A small image classifier, trained from scratch.
Training: adamw at rate 0.00096, 7600 steps.
Rows from block 8 of a small image classifier, named by matrix and row number. Rows with one number belong to one neuron. Each number is 128 + 32 x the weight over its row's rms, rounded and kept within 0 to 255. All counts start at 0. Numbers have three digits each.
After each neuron's rows are labels from the 100 images, of 14848, where the neuron reaches its highest value: "top examples" is what is common among them. Only what is clearly more common there than usual is listed. The data: photos of arthropod specimens (BIOSCAN-5M). In brackets: how many of the 100, against the usual share in percent.
# fc1: MLP up (model.blocks.8.mlp.fc1.weight, 768x192), inputs 64-127
# fc2: MLP down (model.blocks.8.mlp.fc2.weight, 192x768, transposed), outputs 64-127

fc1.159:132102127118150169185125152158174132124139174119160067212136126124099121107138099103099150147129088129105173111141140120140090064161149172162173172153128065068156079064110118090152095167033153
fc2.159:108147117143117072145180169086118107154170140136135118148165157124090067180183119125090167129148107108162109108125146123149127139129147145159111140122105145098131148155155145188087068150087088
top examples: order Araneae (44 vs 1.7); class Arachnida (44 vs 4)

fc1.67:130139118068125152132118158156190114103136156115133160150135109153204152074107148157154197156170125091167089113152097090092158138139154158092126139104112135093123059081151041161140138102112056
fc2.67:098104115118087146129113099140102134153111123109146086133089170093104138138089145117099103109064112156070138142121104216094084123182074142086179151172204099154143143123117127145125123100145197
top examples: order Coleoptera (98 vs 16.8); family Throscidae (60 vs 0.8)

fc1.605:142150085126118157136133112088107117128110084069200122116119132096085133120103155127104093089099082156112107127120149180114117093098101147061113102099135102119145168158141120131150134106138193
fc2.605:143141134141166106163153138086158186141146071185154141141146123159119151110173095099137121112157125133169088121126163045146135101047144145089114112082077141122153164189086152085078149127152084
top examples: order Psocodea (48 vs 3.7); family Lepidopsocidae (45 vs 1.4)

fc1.724:159109172088163118150131156163143136125165146124118128144113144110140108132145140168148133135071171168122135136172079109059116115125078135158114173148174105150141140069088117146126112197070041
fc2.724:167126168073160118186154128117181164084142155094147104153134120148125124086093128051174113156128096153120088104167108167117170114120089167074153181090086099154148123118183108149149102138156096
top examples: order Coleoptera (100 vs 16.8)

fc1.678:115151142143152162108153158092151197029121069116147143135172106143123156096154091179126078164184100165143122125122134137108152133016143111111144100086095095123060140122116090104125142091103183
fc2.678:094161254124147179134118135071129235007095128087121148148124135144159144073111134192136128172169164197150104131153126152089142141116088119082112130118063110119121148089115122134150162108106120
top examples: order Coleoptera (73 vs 16.8)

fc1.649:125109110117144111129135127105125145135112123118177124200107083167138099161079144069127163156163113143142138132151166085152184091165087156157095106102130099147098164141176113058170165103105231
fc2.649:084147255132159096172121090134138145115130129112126121105118169127111098137096105131127100145124110122115121148126112108139123090164075152124100122120083115174162107102109167098129135152155087
top examples: order Coleoptera (84 vs 16.8)

fc1.27:112093106161123178103121112081079178120104114118128119140138142107094120137165133099136137180141124113081129098070176143158113165110082124077154100146179140128109156183120096089074198123125203
fc2.27:142112113147121187083110113095100110132115095165126094130070080123104131048161167101141170077139137149096140154138148107153081148055134101094151129134136149080167109166163210156167120123097132
top examples: class Arachnida (68 vs 4); order Trombidiformes (54 vs 1.5)

fc1.53:202091125128132118103099116154133106155127130078087163141131149122106121115154094173135145163165148087168118080107114145094162131141098153081096150110135037149170120123124056140095104178070036
fc2.53:155079080149082131072106075154100105135101182083055140130134151077103125112182121080165124124147174077092174081076153107142139169126137099142120085177142122153094115164133119103126109163110122
top examples: order Diptera (100 vs 30.7); family Muscidae (35 vs 1.2)

fc1.427:140147146103113110143164117186148190147143033183148057149133120123067099109059137156146135136102146125125113173127107098158125083105149159152151099115144110150174130157153212146105134168151080
fc2.427:111125255111129151111145135137119126069135100169132135119070093136114143131106140125186137108108132152130122137174104176085175115141032125171058160112183146139149120098135159167153113144130082
top examples: order Psocodea (48 vs 3.7); family Caeciliusidae (27 vs 0.9)

fc1.84:159142178152156133151111089121111135120134114117170131116098106157147192084134137125166114058071140214129121164185106170137143137086099108095189163130082139138093111120089176160180100090172120
fc2.84:097112255146150174128098171106117087147113106148135109132121151124075108179156115155120245132141121129135143118145152149121126139177095138116051117156102084082171137117104127178123126194116085
top examples: order Diptera (81 vs 30.7)

fc1.472:149131140124114147141112136174166182090126131164175109129119116132114171064069172143142125107154122160098094176194074076115150121062146123166169131134093134093161074070144169157184177116130084
fc2.472:132026088170087128139118080188086151152155105177130065165126155073119150098150131105149137070124094114116193105085158054169059093100197142129172109194114127121153107099149187083120123118111159
top examples: order Lepidoptera (90 vs 7.3)

fc1.571:103163193148143105099125157156133098170147092144166152102159120142096128150117142198116144099124116097137085133104049087126133157137164093137152115101117089119161058120152123172132141109095086
fc2.571:154102159128123112082127159172126103145130147129149147104169143120094137186141143148099146131139129116155113117096119108133173104150145119213114117128090081118165106051147092132107120141130149
top examples: class Arachnida (75 vs 4); order Trombidiformes (31 vs 1.5)

fc1.448:166096091161191144148150129209167146123096151144111102167153145144136149089114124109173143134138113154128121114162092033145106078129140167155130130186119170148133134105088178114163126146116123
fc2.448:140083173128197118224109150177196132168137142083141069143151182132117093155144118091139147134141104126134124120115112052072117100126116163124130120149088130183081145143064106120121168171190098
top examples: order Hemiptera (36 vs 11.3)

fc1.452:161155198169165108073090111105128101140131110114119161035077112134172188116158135126132102092127220105146112148147133100097141162088105068080106102110132104187128178178101154134102154097146130
fc2.452:117152115117135095147160168150162092173141140175109123141181157143109091188152096155076190130163095126166104128135130122144127116141180121192094137113141152106080158102083114184109085159095140
top examples: order Araneae (49 vs 1.7); class Arachnida (49 vs 4)

fc1.44:132124153167143147133083099118115070148103133093080086108053120164180149107136061095105116155136163113112141116147111180174095113181111135156142068135118126154137153148121108070087160163177111
fc2.44:108115252133136137144121052133161124126127100122179128148123106131141137108127120140163096093115096180092125125156115065125151108083071106095073092106168188142141108156095153091162118126114101
top examples: order Coleoptera (58 vs 16.8); order Hemiptera (31 vs 11.3)

fc1.715:125119159130105137142124151068105121138175066177129093131103079105143164158128165111077124118122139065113144128100167139194078144158103081138173121174138126117140131151129115068066144161157123
fc2.715:159117196115157152137155160143127135127137091131157107107100178139159159077138145152156131105136183163210080170186131111067121139119124158096103128075092169174137141150050164171162092103155037
top examples: class Collembola (53 vs 1.9); order Entomobryomorpha (46 vs 1.4); order: Coleoptera (37 vs 16.8); family Entomobryidae (35 vs 1.2)

fc1.134:114113089110141125146117112082136110108122167056082132119166122163105106135136087130127131195114149085127104099109118229100132231131120161079153139117106171150080150184107072162099169148152099
fc2.134:158107158160154176165107159125136143172137090208167100167108088118101174101143116108122197074124131123133155141137130075183088072058209112132180138154137074058188133058137133132111113149084152
top examples: order Diptera (94 vs 30.7)

fc1.449:158161052177115148087162117098122121135153144127100105100123139115104131160106136077101108130141133115113158130141173140155095115106175171151130085119076142113125145160176154094158101095196170
fc2.449:166102194077186099117106145111154119132130189106132164101106084150099088121129150044166167181138158109080108120138101181099179142145083138156193172139143105081090111121158115188123126154107132
top examples: order Coleoptera (96 vs 16.8)

fc1.96:131165128107125099127129124104102072218147149179117123142163148093136084136130110102138144085125107094103138127123120115171133023136148108117062149111158111110210145116148140099106116176112111
fc2.96:143197153108143107162157167084156092130147153104121150142153134163144070149090114157092152144159111091140108151152096178144134117169126127152056172065140084112108138105173112148157131126111128
top examples: order Neuroptera (26 vs 0.6); family Coniopterygidae (25 vs 0.5)

fc1.330:143158170167172091154094128122100137173093101156131138128066113133130109159121100084081111121071156154098152125122143150120104140146093115089159123166151040115144179139123133154099151144168126
fc2.330:127128233118146180159133170142152124157145087171147069139134123124097095151140138111150215115121096120161109156114126102160110096136144156121082150097139128115167141115114141143142109170165111
top examples: order Hemiptera (49 vs 11.3)

fc1.629:117129119119128098136154108112077124145119112067117109149151174140108131177090103148089119198137126114135151125078141159145138200136146155092106090132072107119047157156128082101097152113195152
fc2.629:169071154161133174142111094081117112146151074137176065172098145055131152114159174138155155110124121115131171177110157053135080121106153119078114107179100128120161097161097159063138142154095126
top examples: order Diptera (84 vs 30.7)

fc1.551:116108091102139100113129148134127167051151137113118096140154106166158070130117187121165115163126084206153103129171134071069077146045184118186083151130118191176046132093089140109178138131076126
fc2.551:129122255111165081163135099167178153121142172094130135144141147121124104119139104123178140126110098169119121121160091100108157103118073138149079141133152121177090136063112150157155108138084123
top examples: order Hemiptera (45 vs 11.3)

fc1.18:111127126127135088112158115136132127189198102190182118126138142088128138126138122110143134074094081131154133161068119017139102035127152122112091124116142140125197138128105171063104093130115091
fc2.18:097166146169189123166107188082139110145106142179148133159127075178092109106145079089149173111178103107118136127170133090170134094071152160144114109114107163054129169148129151136124141182146120
top examples: order Hemiptera (38 vs 11.3)

fc1.375:064138121120070089057141149129090094082146132110091155115154098155116072193124141170105126160134157110124127113104123207124117204145116099164146119128125208134065093141169123186163106079158164
fc2.375:057168181167165066160138161129141130163112119183146112102152098178065096169129081107079113094133103108136104139068140093188101125105163149191129087095116148102080156174098157102114125141201140
top examples: order Hemiptera (95 vs 11.3); family Cixiidae (30 vs 0.6)

fc1.281:109120159126091069140135095146154080132098170121125175091151144135106180104148073137138142060080148097140143071114115145131177139115136109059071106143150126158166099132132087146148091127116100
fc2.281:107121255140135166132105070113089168101084131063128100096063136146121115126092144141144064124080153144088139146144095182095085145169043128096134118133168113159131135117144165130132133074135129
top examples: order Coleoptera (67 vs 16.8)

fc1.57:160116123109132155148128168152103115128127188106121064194126138082081088157180085065132157095111113127116134119129151170118110055140153163195133176189129079109145148113085160148142039151135134
fc2.57:116123214103174090187173098190174163142197171134149104149181177123171120141109122143100109117141092152166119129136094085099122107140119158194122115142166113151067116044066152114136136126082121
top examples: order Hemiptera (33 vs 11.3)

fc1.648:155163156104142101124159101117153176095141127078145140113144045169094094113107142146104146152148133128168058140118111105105148179063125112144153133087151120166074110109139132213146152082079147
fc2.648:181105152135127152126131147127132119093142137118113151144174104120144172154193133162159180133163127142152135107080137095123142151096148086158120113159099070110132139031132109134091115189071122
top examples: order Thysanoptera (35 vs 1); family Trichogrammatidae (26 vs 1.2)

fc1.192:126107175185131156122112131136106095144078115180128102082130124091083155116180091165109143046151092105121148126098136145162091123064157131141169145164106110092152177115112122174139093158148113
fc2.192:123130144068106112096188170107154121093184122116125127073126140118106100192131193163118117175121156124178077179147152149108141169163109088189083140082149195142080093121138139149134116123125077
top examples: order Trichoptera (46 vs 1)

fc1.555:133132115142140183102097148107107127094115168125111124143112072144146144144113154125094121183125167098098153077172132229125114146158134113172209104141091131074147118127126094162110158108161141
fc2.555:069135145163175108177097160100122116171128122201160122171106133145128105137144096066133099156140103118097168118126192075169065092116130158132152102151129185113126160164116142047086193168168128
top examples: order Hemiptera (52 vs 11.3); family Aleyrodidae (35 vs 1.1)

fc1.105:109135048127116117098125169155133171116157157104092130137121110152148051120103186119187149185152125118095154109181135125152141144141110119230101116123119207143078087128182161088215158088111124
fc2.105:087134196118151062148160118180168150094140138122107092144132153156061082127116101131086095133150104121143091142112117080158149113142098119226075120086122134124078107143125174128149077099146152
top examples: order Trichoptera (33 vs 1); class Collembola (30 vs 1.9)

fc1.767:149110145147117138116058168116090102159125148119145142083073115119162127159110181100137143131117231099104166113139122148126107143147178121158226116161106196103172100132133119146067175131179105
fc2.767:170115133124156144130128083096131183113151128123133089138089077135089093080148139090161095137119121143115125153126150061121124154065132099157176133120130166149100113162146225102132158122071126
top examples: order Lepidoptera (39 vs 7.3)

fc1.722:133120128200112116103099129091100113148092080150104149058083125123160165117155143109120103112170187131170126115123177118139130125037148084104111091128109167137127148173105157096110121101146105
fc2.722:096142140117131090138122171171143092177113149143129137119169190120085084207165093137043186139159101113165107107115140126139145109159146152216102135113128119086075157103120118190096087157122149
top examples: order Araneae (31 vs 1.7); class Arachnida (31 vs 4)

fc1.536:073136113111138189126125151108088110115121173159173156148120094106056127172191168099151147096127128151077134166162129129126117095153120086193136165183156154099145103134087128126160114150077103
fc2.536:111145255154128091128137093119103105144123134158126143116147167121149118154135103158095109125147137121135153122120129159144125088149117147121095078126082122134164125073138124096109125134137090
top examples: order Diptera (97 vs 30.7)

fc1.524:128120086097167172150148171130134142115133104081135124165144176132130136134135162157115153182173113146192051150132155099070116127138100142127099169062145057123118151120073078144141190130084126
fc2.524:037155164123136097154115040178149111119130131155156091147116091148125120121076112104118088114092093112065134150095089123154095091134125107164148115131134158129136082135190181068132134123128143
top examples: order Coleoptera (88 vs 16.8); family Throscidae (31 vs 0.8)

fc1.29:138148085128103105094108102086103067171134122087071180074167144090124106171147084126133104148186149045142136066064161151142156164163111155077076078152103162148119112199120096080095126159134104
fc2.29:110093205139136146171129143153101121136168062217174110173125139134159205095112146178092112051102129150161141158170114061138082090091174120156136128138076117117191122059123181133122115097129093
top examples: order Diptera (91 vs 30.7)

fc1.625:124146180128081127106116079076109080128092097136124154124138088107118202148165120155098090095127137090138160093080158112141126143068157046121139054151099086141136132187109132099052135129161147
fc2.625:143163191148150107098106179126094070175116137118111181051133136132170086177146147178077119144158195103187130134149109123105116161137130085166086100090095160123075123077133120144085133102107084
top examples: order Coleoptera (97 vs 16.8)

fc1.305:118144193041139086131164100151129125154180144133171140098160148110127082177095130155089098119087103141130069152115114127120111180210119059206112185091177075189113153097074134132096141112124152
fc2.305:075124137120107200067112074228108148098072128123138115112122108131131173096087129105122124088105106150107146108120126139156102107150120098175155119152139132104110125091165143111187121113118216
top examples: order Hymenoptera (76 vs 20.4)

fc1.730:095120120131147116174128119157129136149139143112148085236183147137102041169088097153093142181156051106085157103111122125144121075190140194170145156161148108104120099097140122144139140138093132
fc2.730:108141116118159111135113174136145077191118171134109150131192180139082090193181081110065181156171108101161109082106153125128152118152131168185108146120133109097088174131080081166076122186125160
top examples: class Arachnida (47 vs 4); order Araneae (46 vs 1.7)

fc1.361:115167160142109113137089158083120046166130126154166170053138132130141123207137130138093135107134193091149113143064146138153107156170153109144129104146122141126139118155106100150050111122140096
fc2.361:166119212140160173151130131137141159135125076143166075162115133163157126042081140111135126098137116164171122131162131125119129084117150161102168137110073080109182150091175171144148137051142128
top examples: order Coleoptera (71 vs 16.8)

fc1.733:160100080126153140182101127115167130147158175166134148159081093130171143133124099069213199130105108127086095102149122137145149098157119163075138175178158136099170154117110106128135133217167119
fc2.733:132133248103126128163125090153177129133146112149164113091146111133140154105128119153167157071104107129128111148101084115154156105088108152081108113131107102160182103095105174130132127171156074
top examples: order Lepidoptera (61 vs 7.3)

fc1.76:161111143134121099174149111168167162166172172134117094139124184120187096131093101131120127113100099133164100143150102102130099100175075167122132176069144122163151134089105152103085121122105092
fc2.76:075157255121135128100122102088084153076095107111099159123140170134152099107113154140092105152134152093107146137111130157105103096150070116134101136140048078128143121124204137111113160118119101
top examples: order Hymenoptera (47 vs 20.4)

fc1.271:132119181143129136168134143145109151096100177098132111132084107165071097129120121135088141163099130117100124143165127151108117184147098116166160155097124109141070131114121139209155075077089168
fc2.271:110172162138190165182095175098152122111071170121129161123135118181140133111121073141125194143138150114131126097183079183097140147140117161095160114121108084080149172098103107200106150145113109
top examples: order Psocodea (57 vs 3.7)

fc1.86:149111145131135094172128097167132137137139118091089141091142185192132149121090084118156083175157154077124136055096145143140107179113095150110142076087101128186085166139134122113096141065202131
fc2.86:166139255122149187151107131141144134168138123183142110140098110124107100110116111092162187093147110143162123127145124101163138085138093174099110145113105119123194123109120165146168118138148133
top examples: order Diptera (82 vs 30.7)

fc1.20:163083159136135104142111145138128091242167113119172102115096183093153101160130116122153135089109149114180142146122125086121127134181100179098150146142175134166166156124096157125074139118105108
fc2.20:088166096085133122137164140102155140078172101140169143157137097131160131125117169153104120116104094243130090170148123107087132138106103097146120155099159160156098132123097145141160117145093165
top examples: order Diptera (63 vs 30.7)

fc1.656:169102127174117126138076082119078043146140127162157124133128095114120119153222136122125140113100144195089188116109161123120082115076120125126137118169136196140118125135089133104131109156177139
fc2.656:094077237137089169104080051106104127140108140130124128133089118083087193130157122098171122095108155095057174103075128101184100072141094103095130102175133067108197120132153151082076135172134123
top examples: class Arachnida (78 vs 4); order Trombidiformes (68 vs 1.5)

fc1.23:180120121129191174131083094136135175107101107059108099164094118131072131059153159121158132169127104102101096130117138116097163131085111186101127149079185058135131129123135129164187127123101126
fc2.23:121158180155182201067134147066109150106123130087119154145097141162100088073127150184161160134130149185140118123161147151058125110117074119114140118078041087104121147104133144128173148091083157
top examples: class Collembola (29 vs 1.9); order Entomobryomorpha (27 vs 1.4)

fc1.691:134162072155145135077151144074103135113115111180089131145111099164131117097125126085107148174175133145101108119138186168150138085118133170171170147117064101056176153133190126149148130123188165
fc2.691:070160146112126088140098117121178088096127158170151161125132086113112123139084103078140110147104120081070169120069095163142180117153105078118141103165161131107145095152188115109096149153169158
top examples: order Lepidoptera (86 vs 7.3)

fc1.465:130156176155130161122066108152106084131089148165112150139125141102149148145162108147044140087141162140116179134103120098123098103156141042197167076182140110092091146113089165119121118152083133
fc2.465:153136173105140090174169140114157164131185105103168079118144179139143088160109140140146119112088094166156094158138086157089124093151102182129126167083107089179134146073115144132146119076189091
top examples: order Hymenoptera (99 vs 20.4)

fc1.712:168138093094167109137181153134138170079174098146105069154148103128130047148080173105162142185135113164147147142160124129064100118094126160107117119063100185194096127148134134131161165158125097
fc2.712:171092196125165138157148080162142147120148135113113090134129101125088127123182080127138167095150117120146129129104126058144108183091147064188119123123175064134076171141094192154117116141057130
top examples: order Thysanoptera (30 vs 1); order Hemiptera (28 vs 11.3)

fc1.215:142179070152159091133182149094104133113143142156099175125131163139144140149125131125085117136137154169142116116159155204106106157127137108153163163098099144131150181127113101139122112116204149
fc2.215:105161146147108115099125100132140113111125157150126155077125083167059135157152078047173158132087097086106180064062109151161184148131109090108149098147163180118140104211148132132105104188141140
top examples: order Lepidoptera (73 vs 7.3)

fc1.49:077171160174078121104146109113097096137113128193092172134171119139108140141186107152034124092147126116132151091119160151148116097069179050177166098148136142131156152181144109094107089131118167
fc2.49:085148213134147163131120143082087131092103091102182132093075151128145145146123143178083093131104171189144112166163120171099068141153073093107109124136144091115129149105091147153095140110065119
top examples: order Coleoptera (100 vs 16.8)

fc1.90:139135146123159151137084141141157085200122086040196121124118159111085100144136106143118133122129128091161082144109074095074143127137142127126125129118148028121122084116111101136138150118032109
fc2.90:123158126098109072092153134157137120110142130189146163108198055135122151169122120132094098077121084111117103137082127110180156127121150060227133135099140122145127089073146120091127125138183154
top examples: class Arachnida (66 vs 4); order Trombidiformes (30 vs 1.5)

fc1.225:126175167132145154096138105119142165089118126043132121026113073177110151102110156158115132147142140091166121129135118152109162221110070122114183108089060114112120083142153130181156154048141095
fc2.225:161155218101153158123131159064135120106149121087171134081094100145124115115092151157174170107097158129136088174191055179082127159118095108071116167084117042085153121092158145224131131090092083
top examples: order Diptera (88 vs 30.7)

fc1.37:151098111126154138142100153162121138192106197148128149162117165142138145112122097110173154135143131107108139107164126095120138092153172192188123120175155129124134127084077104140133100191124101
fc2.37:137128129069110075126180156144165185098232069165187118096199084124131159169118149166157130089127122192174085159099103094096149151079164105150176159128124153197133130074110135124135128124157113
top examples: order Araneae (42 vs 1.7); class Arachnida (42 vs 4)

fc1.247:174097074149083153128089156133108084185109179112090153122080127095146111160158116053222189154126155131101176104174122129162151107169112112107149176201183164100138150155098141108112137212104116
fc2.247:108135255162138111133125111132102148127109120139126116121119159142128070116124127142124155108132133107125146121141117169133124084144071139144092103113052149131164119094155166120152122124160083
top examples: order Diptera (77 vs 30.7)

fc1.114:133170140139150159127092084076111109116101084128123156079059102147159217098115163127123098107116187148105135142104144182125126157091104105096144079114093100131109152194132138154102180086214124
fc2.114:105090097106105171145103106152137146130103133140131070182159137078079115116077181095100119126099099145087158171109130126143078130109141091143169132165187112102130084098168154167138128115080192
top examples: order Araneae (54 vs 1.7); class Arachnida (54 vs 4)

fc1.591:114179118122144125150091103100122106158151143089110125111122151135139121193131124171117116189132141108144116117095145193114142178152089115087130103103141149147104151213076047145079137154167113
fc2.591:114082247169160151156099117139088132128105110136144104163096158125141136108143115134158109094120161135127179112136117133122065094126144128152129110180098121137187126047156153129086128114101087
top examples: order Lepidoptera (33 vs 7.3)