Weights of a small image classifier.
Training: adamw at rate 0.00096, 7600 steps, batches of 256, held-out accuracy 84%.
Rows from block 2 of a small image classifier, named by matrix and row number. Rows with one number belong to one neuron. Each number is 500 + 25 x the weight over its row's rms, rounded and kept within 0 to 999. All counts start at 0. Numbers have three digits each. After the name is the row's rms in percent of the matrix's.
After each neuron's rows are labels from the 100 images, of 14848, where the neuron reaches its highest value: "responds to" is what is common among them. Only what is clearly more common there than usual is listed. The data: photos of arthropod specimens (BIOSCAN-5M).
# fc1: MLP up (model.blocks.2.mlp.fc1.weight, 384x96), inputs 0-95
# fc2: MLP down (model.blocks.2.mlp.fc2.weight, 96x384, transposed), outputs 0-95

fc1.201 088:477477509538497511522529470546450487472526509489517486484458482490496542504508476477506475506529521442438478512471493491468488519526482487517495521498469510498544549512523503534515528552512521494533490520484473527468524490504512464455483503507510538547505481513531527498482479501471504519
fc2.201 088:526500491517529492494521484483491480503475486497470557484484489503509464504527482479522496485510496506482598553492508513544504459483498510486517512515517519491507499475494465535509463492470529492508509509505503483549465504454549449464518493484523489517521508483445548513496498524480479483
responds to: order Hymenoptera

fc1.292 102:484538487531478472552509460513464491503470450466521490486460462517504520513520481503482510489497468536502542524505527532480516491506492517498507494485486531520516475482486464529497525520527497547494509486493506482543516499472505485524449494503503483481491451511509559531506485566500511446
fc2.292 106:507485497528497507491476513485511497527491458494482500517531518555535493533512513481492495495503505481550527539513506529469520506496504485544521465537523501515479504529478426459500554488514538503456522507473445497519484461484476502508491469493486511539506463505487472482463489534520511457
responds to: order Hymenoptera

fc1.277 108:540463499514566552507492545567507497524473539509490493514490502484520486506460504483495500495526437516483493525507523496482513536518483544464481538476513454485525498518487525517527523482486525488516528499488479455475522484523507495483487495487465486477531483498497511501496458530530462472
fc2.277 119:462516485480530538504474465530529562470534533493503532483497462492502471507509531537497530460455476533488501477452523517523487460451491513492476491502494475517512466498491519474504524474491480513506500467517521504502511509472554528508502561509496459478485502491485486504515555508500525513
responds to: order Diptera

fc1.140 115:515451463491534514491542544549560534470492502501497536488501531500547521537470500513475492530549525493532494524493448506478530545529495475467505525485481509514486455520535494501494516488493506499471506497480521464493515539524452522531485511493485509515489463502511497495490509505470476476
fc2.140 140:503495467469515498485482516531469534549529513513480511503486508511467534459508514455474498480454497505467512494511555488495498528495499494503505485529505509525544493494513508482497500480518530567509500511505449530563500497490504449453504498502485501497532520448512443464470494494526521505
responds to: order Coleoptera

fc1.200 097:515486494462510545467513539458511542493509561494448518517517507484530503480455508486451525526507497522488462490508516459473528493496512501480488525484500489507528521483520519511501501468503471510505517462501458528473470476529476518472501530475488516504536518466496472450544511479537519535
fc2.200 086:515480505509474521516486526508477482521528494476487509517514487557508494524511481455486442528491545506514525509467534492517481531512482467547491516512458538549503499460478508451496472516521564503494511535510452485495482493498482523466450461520502485482489526485536478502487528481504516497
responds to: order Coleoptera

fc1.117 087:530459525537518512509472492506492489504540491519511479504497533485511540537497511492556507493514480454527515527458488535512497447509524519549483508463479510538490508516471480545509519481495499447526531523512511481483463473524516481476514527496516482541490488551508535460491523523511523521
fc2.117 077:494491498473471516484517517517508464512500493495509496584489558494494512496502500502563496480492521471507519501487511477514459518501518556510504523489532480523532535507499491501474460496527526501535528545520478471461475459539515514475512488493506528518457510503523486445501515459535488522
responds to: order Coleoptera

fc1.248 095:523483503502452489500522511526507501503483492506445484465467526475499493511524442540533504524483525521537534499457470496552508544524498456489511524483496505510476470487521490491468485506497483484443487547518506491487468522508490499487469520493499458489441526488510512468446510524497484521
fc2.248 086:510484457461528497523504542536464536494548500482475465515473522460466509505514483491487492508438484510513497494515538490481500534529483494484442502509526487477500453485515509514489522503536479545493534535476480549519491505480523474496508517517479473459531557517502483501488521507505503537
responds to: order Coleoptera

fc1.339 096:537496520494491464530535540488497504493484509496458509484490454549476477497492457494530538507505519544507538475529515512554469506521493436512499513470442477511499520488528492462476476519518480492483486516529539513520487553493513507484469529496481466489502534536516514468489495498522518486
fc2.339 082:518464482523471477493513513505527493459485478504546465492493504496514503494489476504483489497485531508478495452457510512446477531468492507487488518488491491474506479456481527494455477519574493491488480506502512574473519513486553504472498503534490492503532530548521505497529489500493522560
responds to: order Coleoptera

fc1.2 074:484517523551479524471521473506473483524494459532522516490472509456478495526504506475477554506533510530492486542479515518508481492519507526522507464483544476510511489554526500536519482502528486494495496515494534524506504533520442541512543517488527508467482511461437505523488491497454507496
fc2.2 060:479525528522504522557505469494479483483504468531531469509473499515507499496449526520513485505525503497468483467506533504479457526501465541484472486532500490462500517528507488515512499505486474480547494520529500519537515489464503510495493473503464519498495546466484447502498562487435541506
responds to: order Hymenoptera

fc1.129 088:493465510532499482533544497512501523504484495446505450485515439488495544531471455502544537542532512540499473521533527484498471535518512524521495532517493477522527519504532528440508471486503496497465480506519506503468491458521489474514547472502488480503460493511503492509506516499492505528
fc2.129 082:503542456503495466471501501462460466488480513489499538508476467492520535508510473466521512512535472509460464470469479467488532477502519525495483509504448508517534518491499548454500522445509498492495512487460498478481529482531501503505518482497539482520544489488542527507523474507511559500
responds to: order Coleoptera

fc1.125 120:537475492515485507510494519508535500472506528450501560482487505487550509533491481555493518521521517494552541515480495504523468495531526500522520505449467484471499493498516484489489542489460509449502546514470505479464464507553508523490486468507529473512496490506500542473528491500474475508
fc2.125 146:463467492439509502516540515545499476461525514479515465497482527482475502466457508555471529468487546487492522537486472548502476518559484514493508505483497477516506474514531485492503489511503513501509494527545509505503518532515496453503450493526477505529470480506522479481474486517521539524
responds to: order Diptera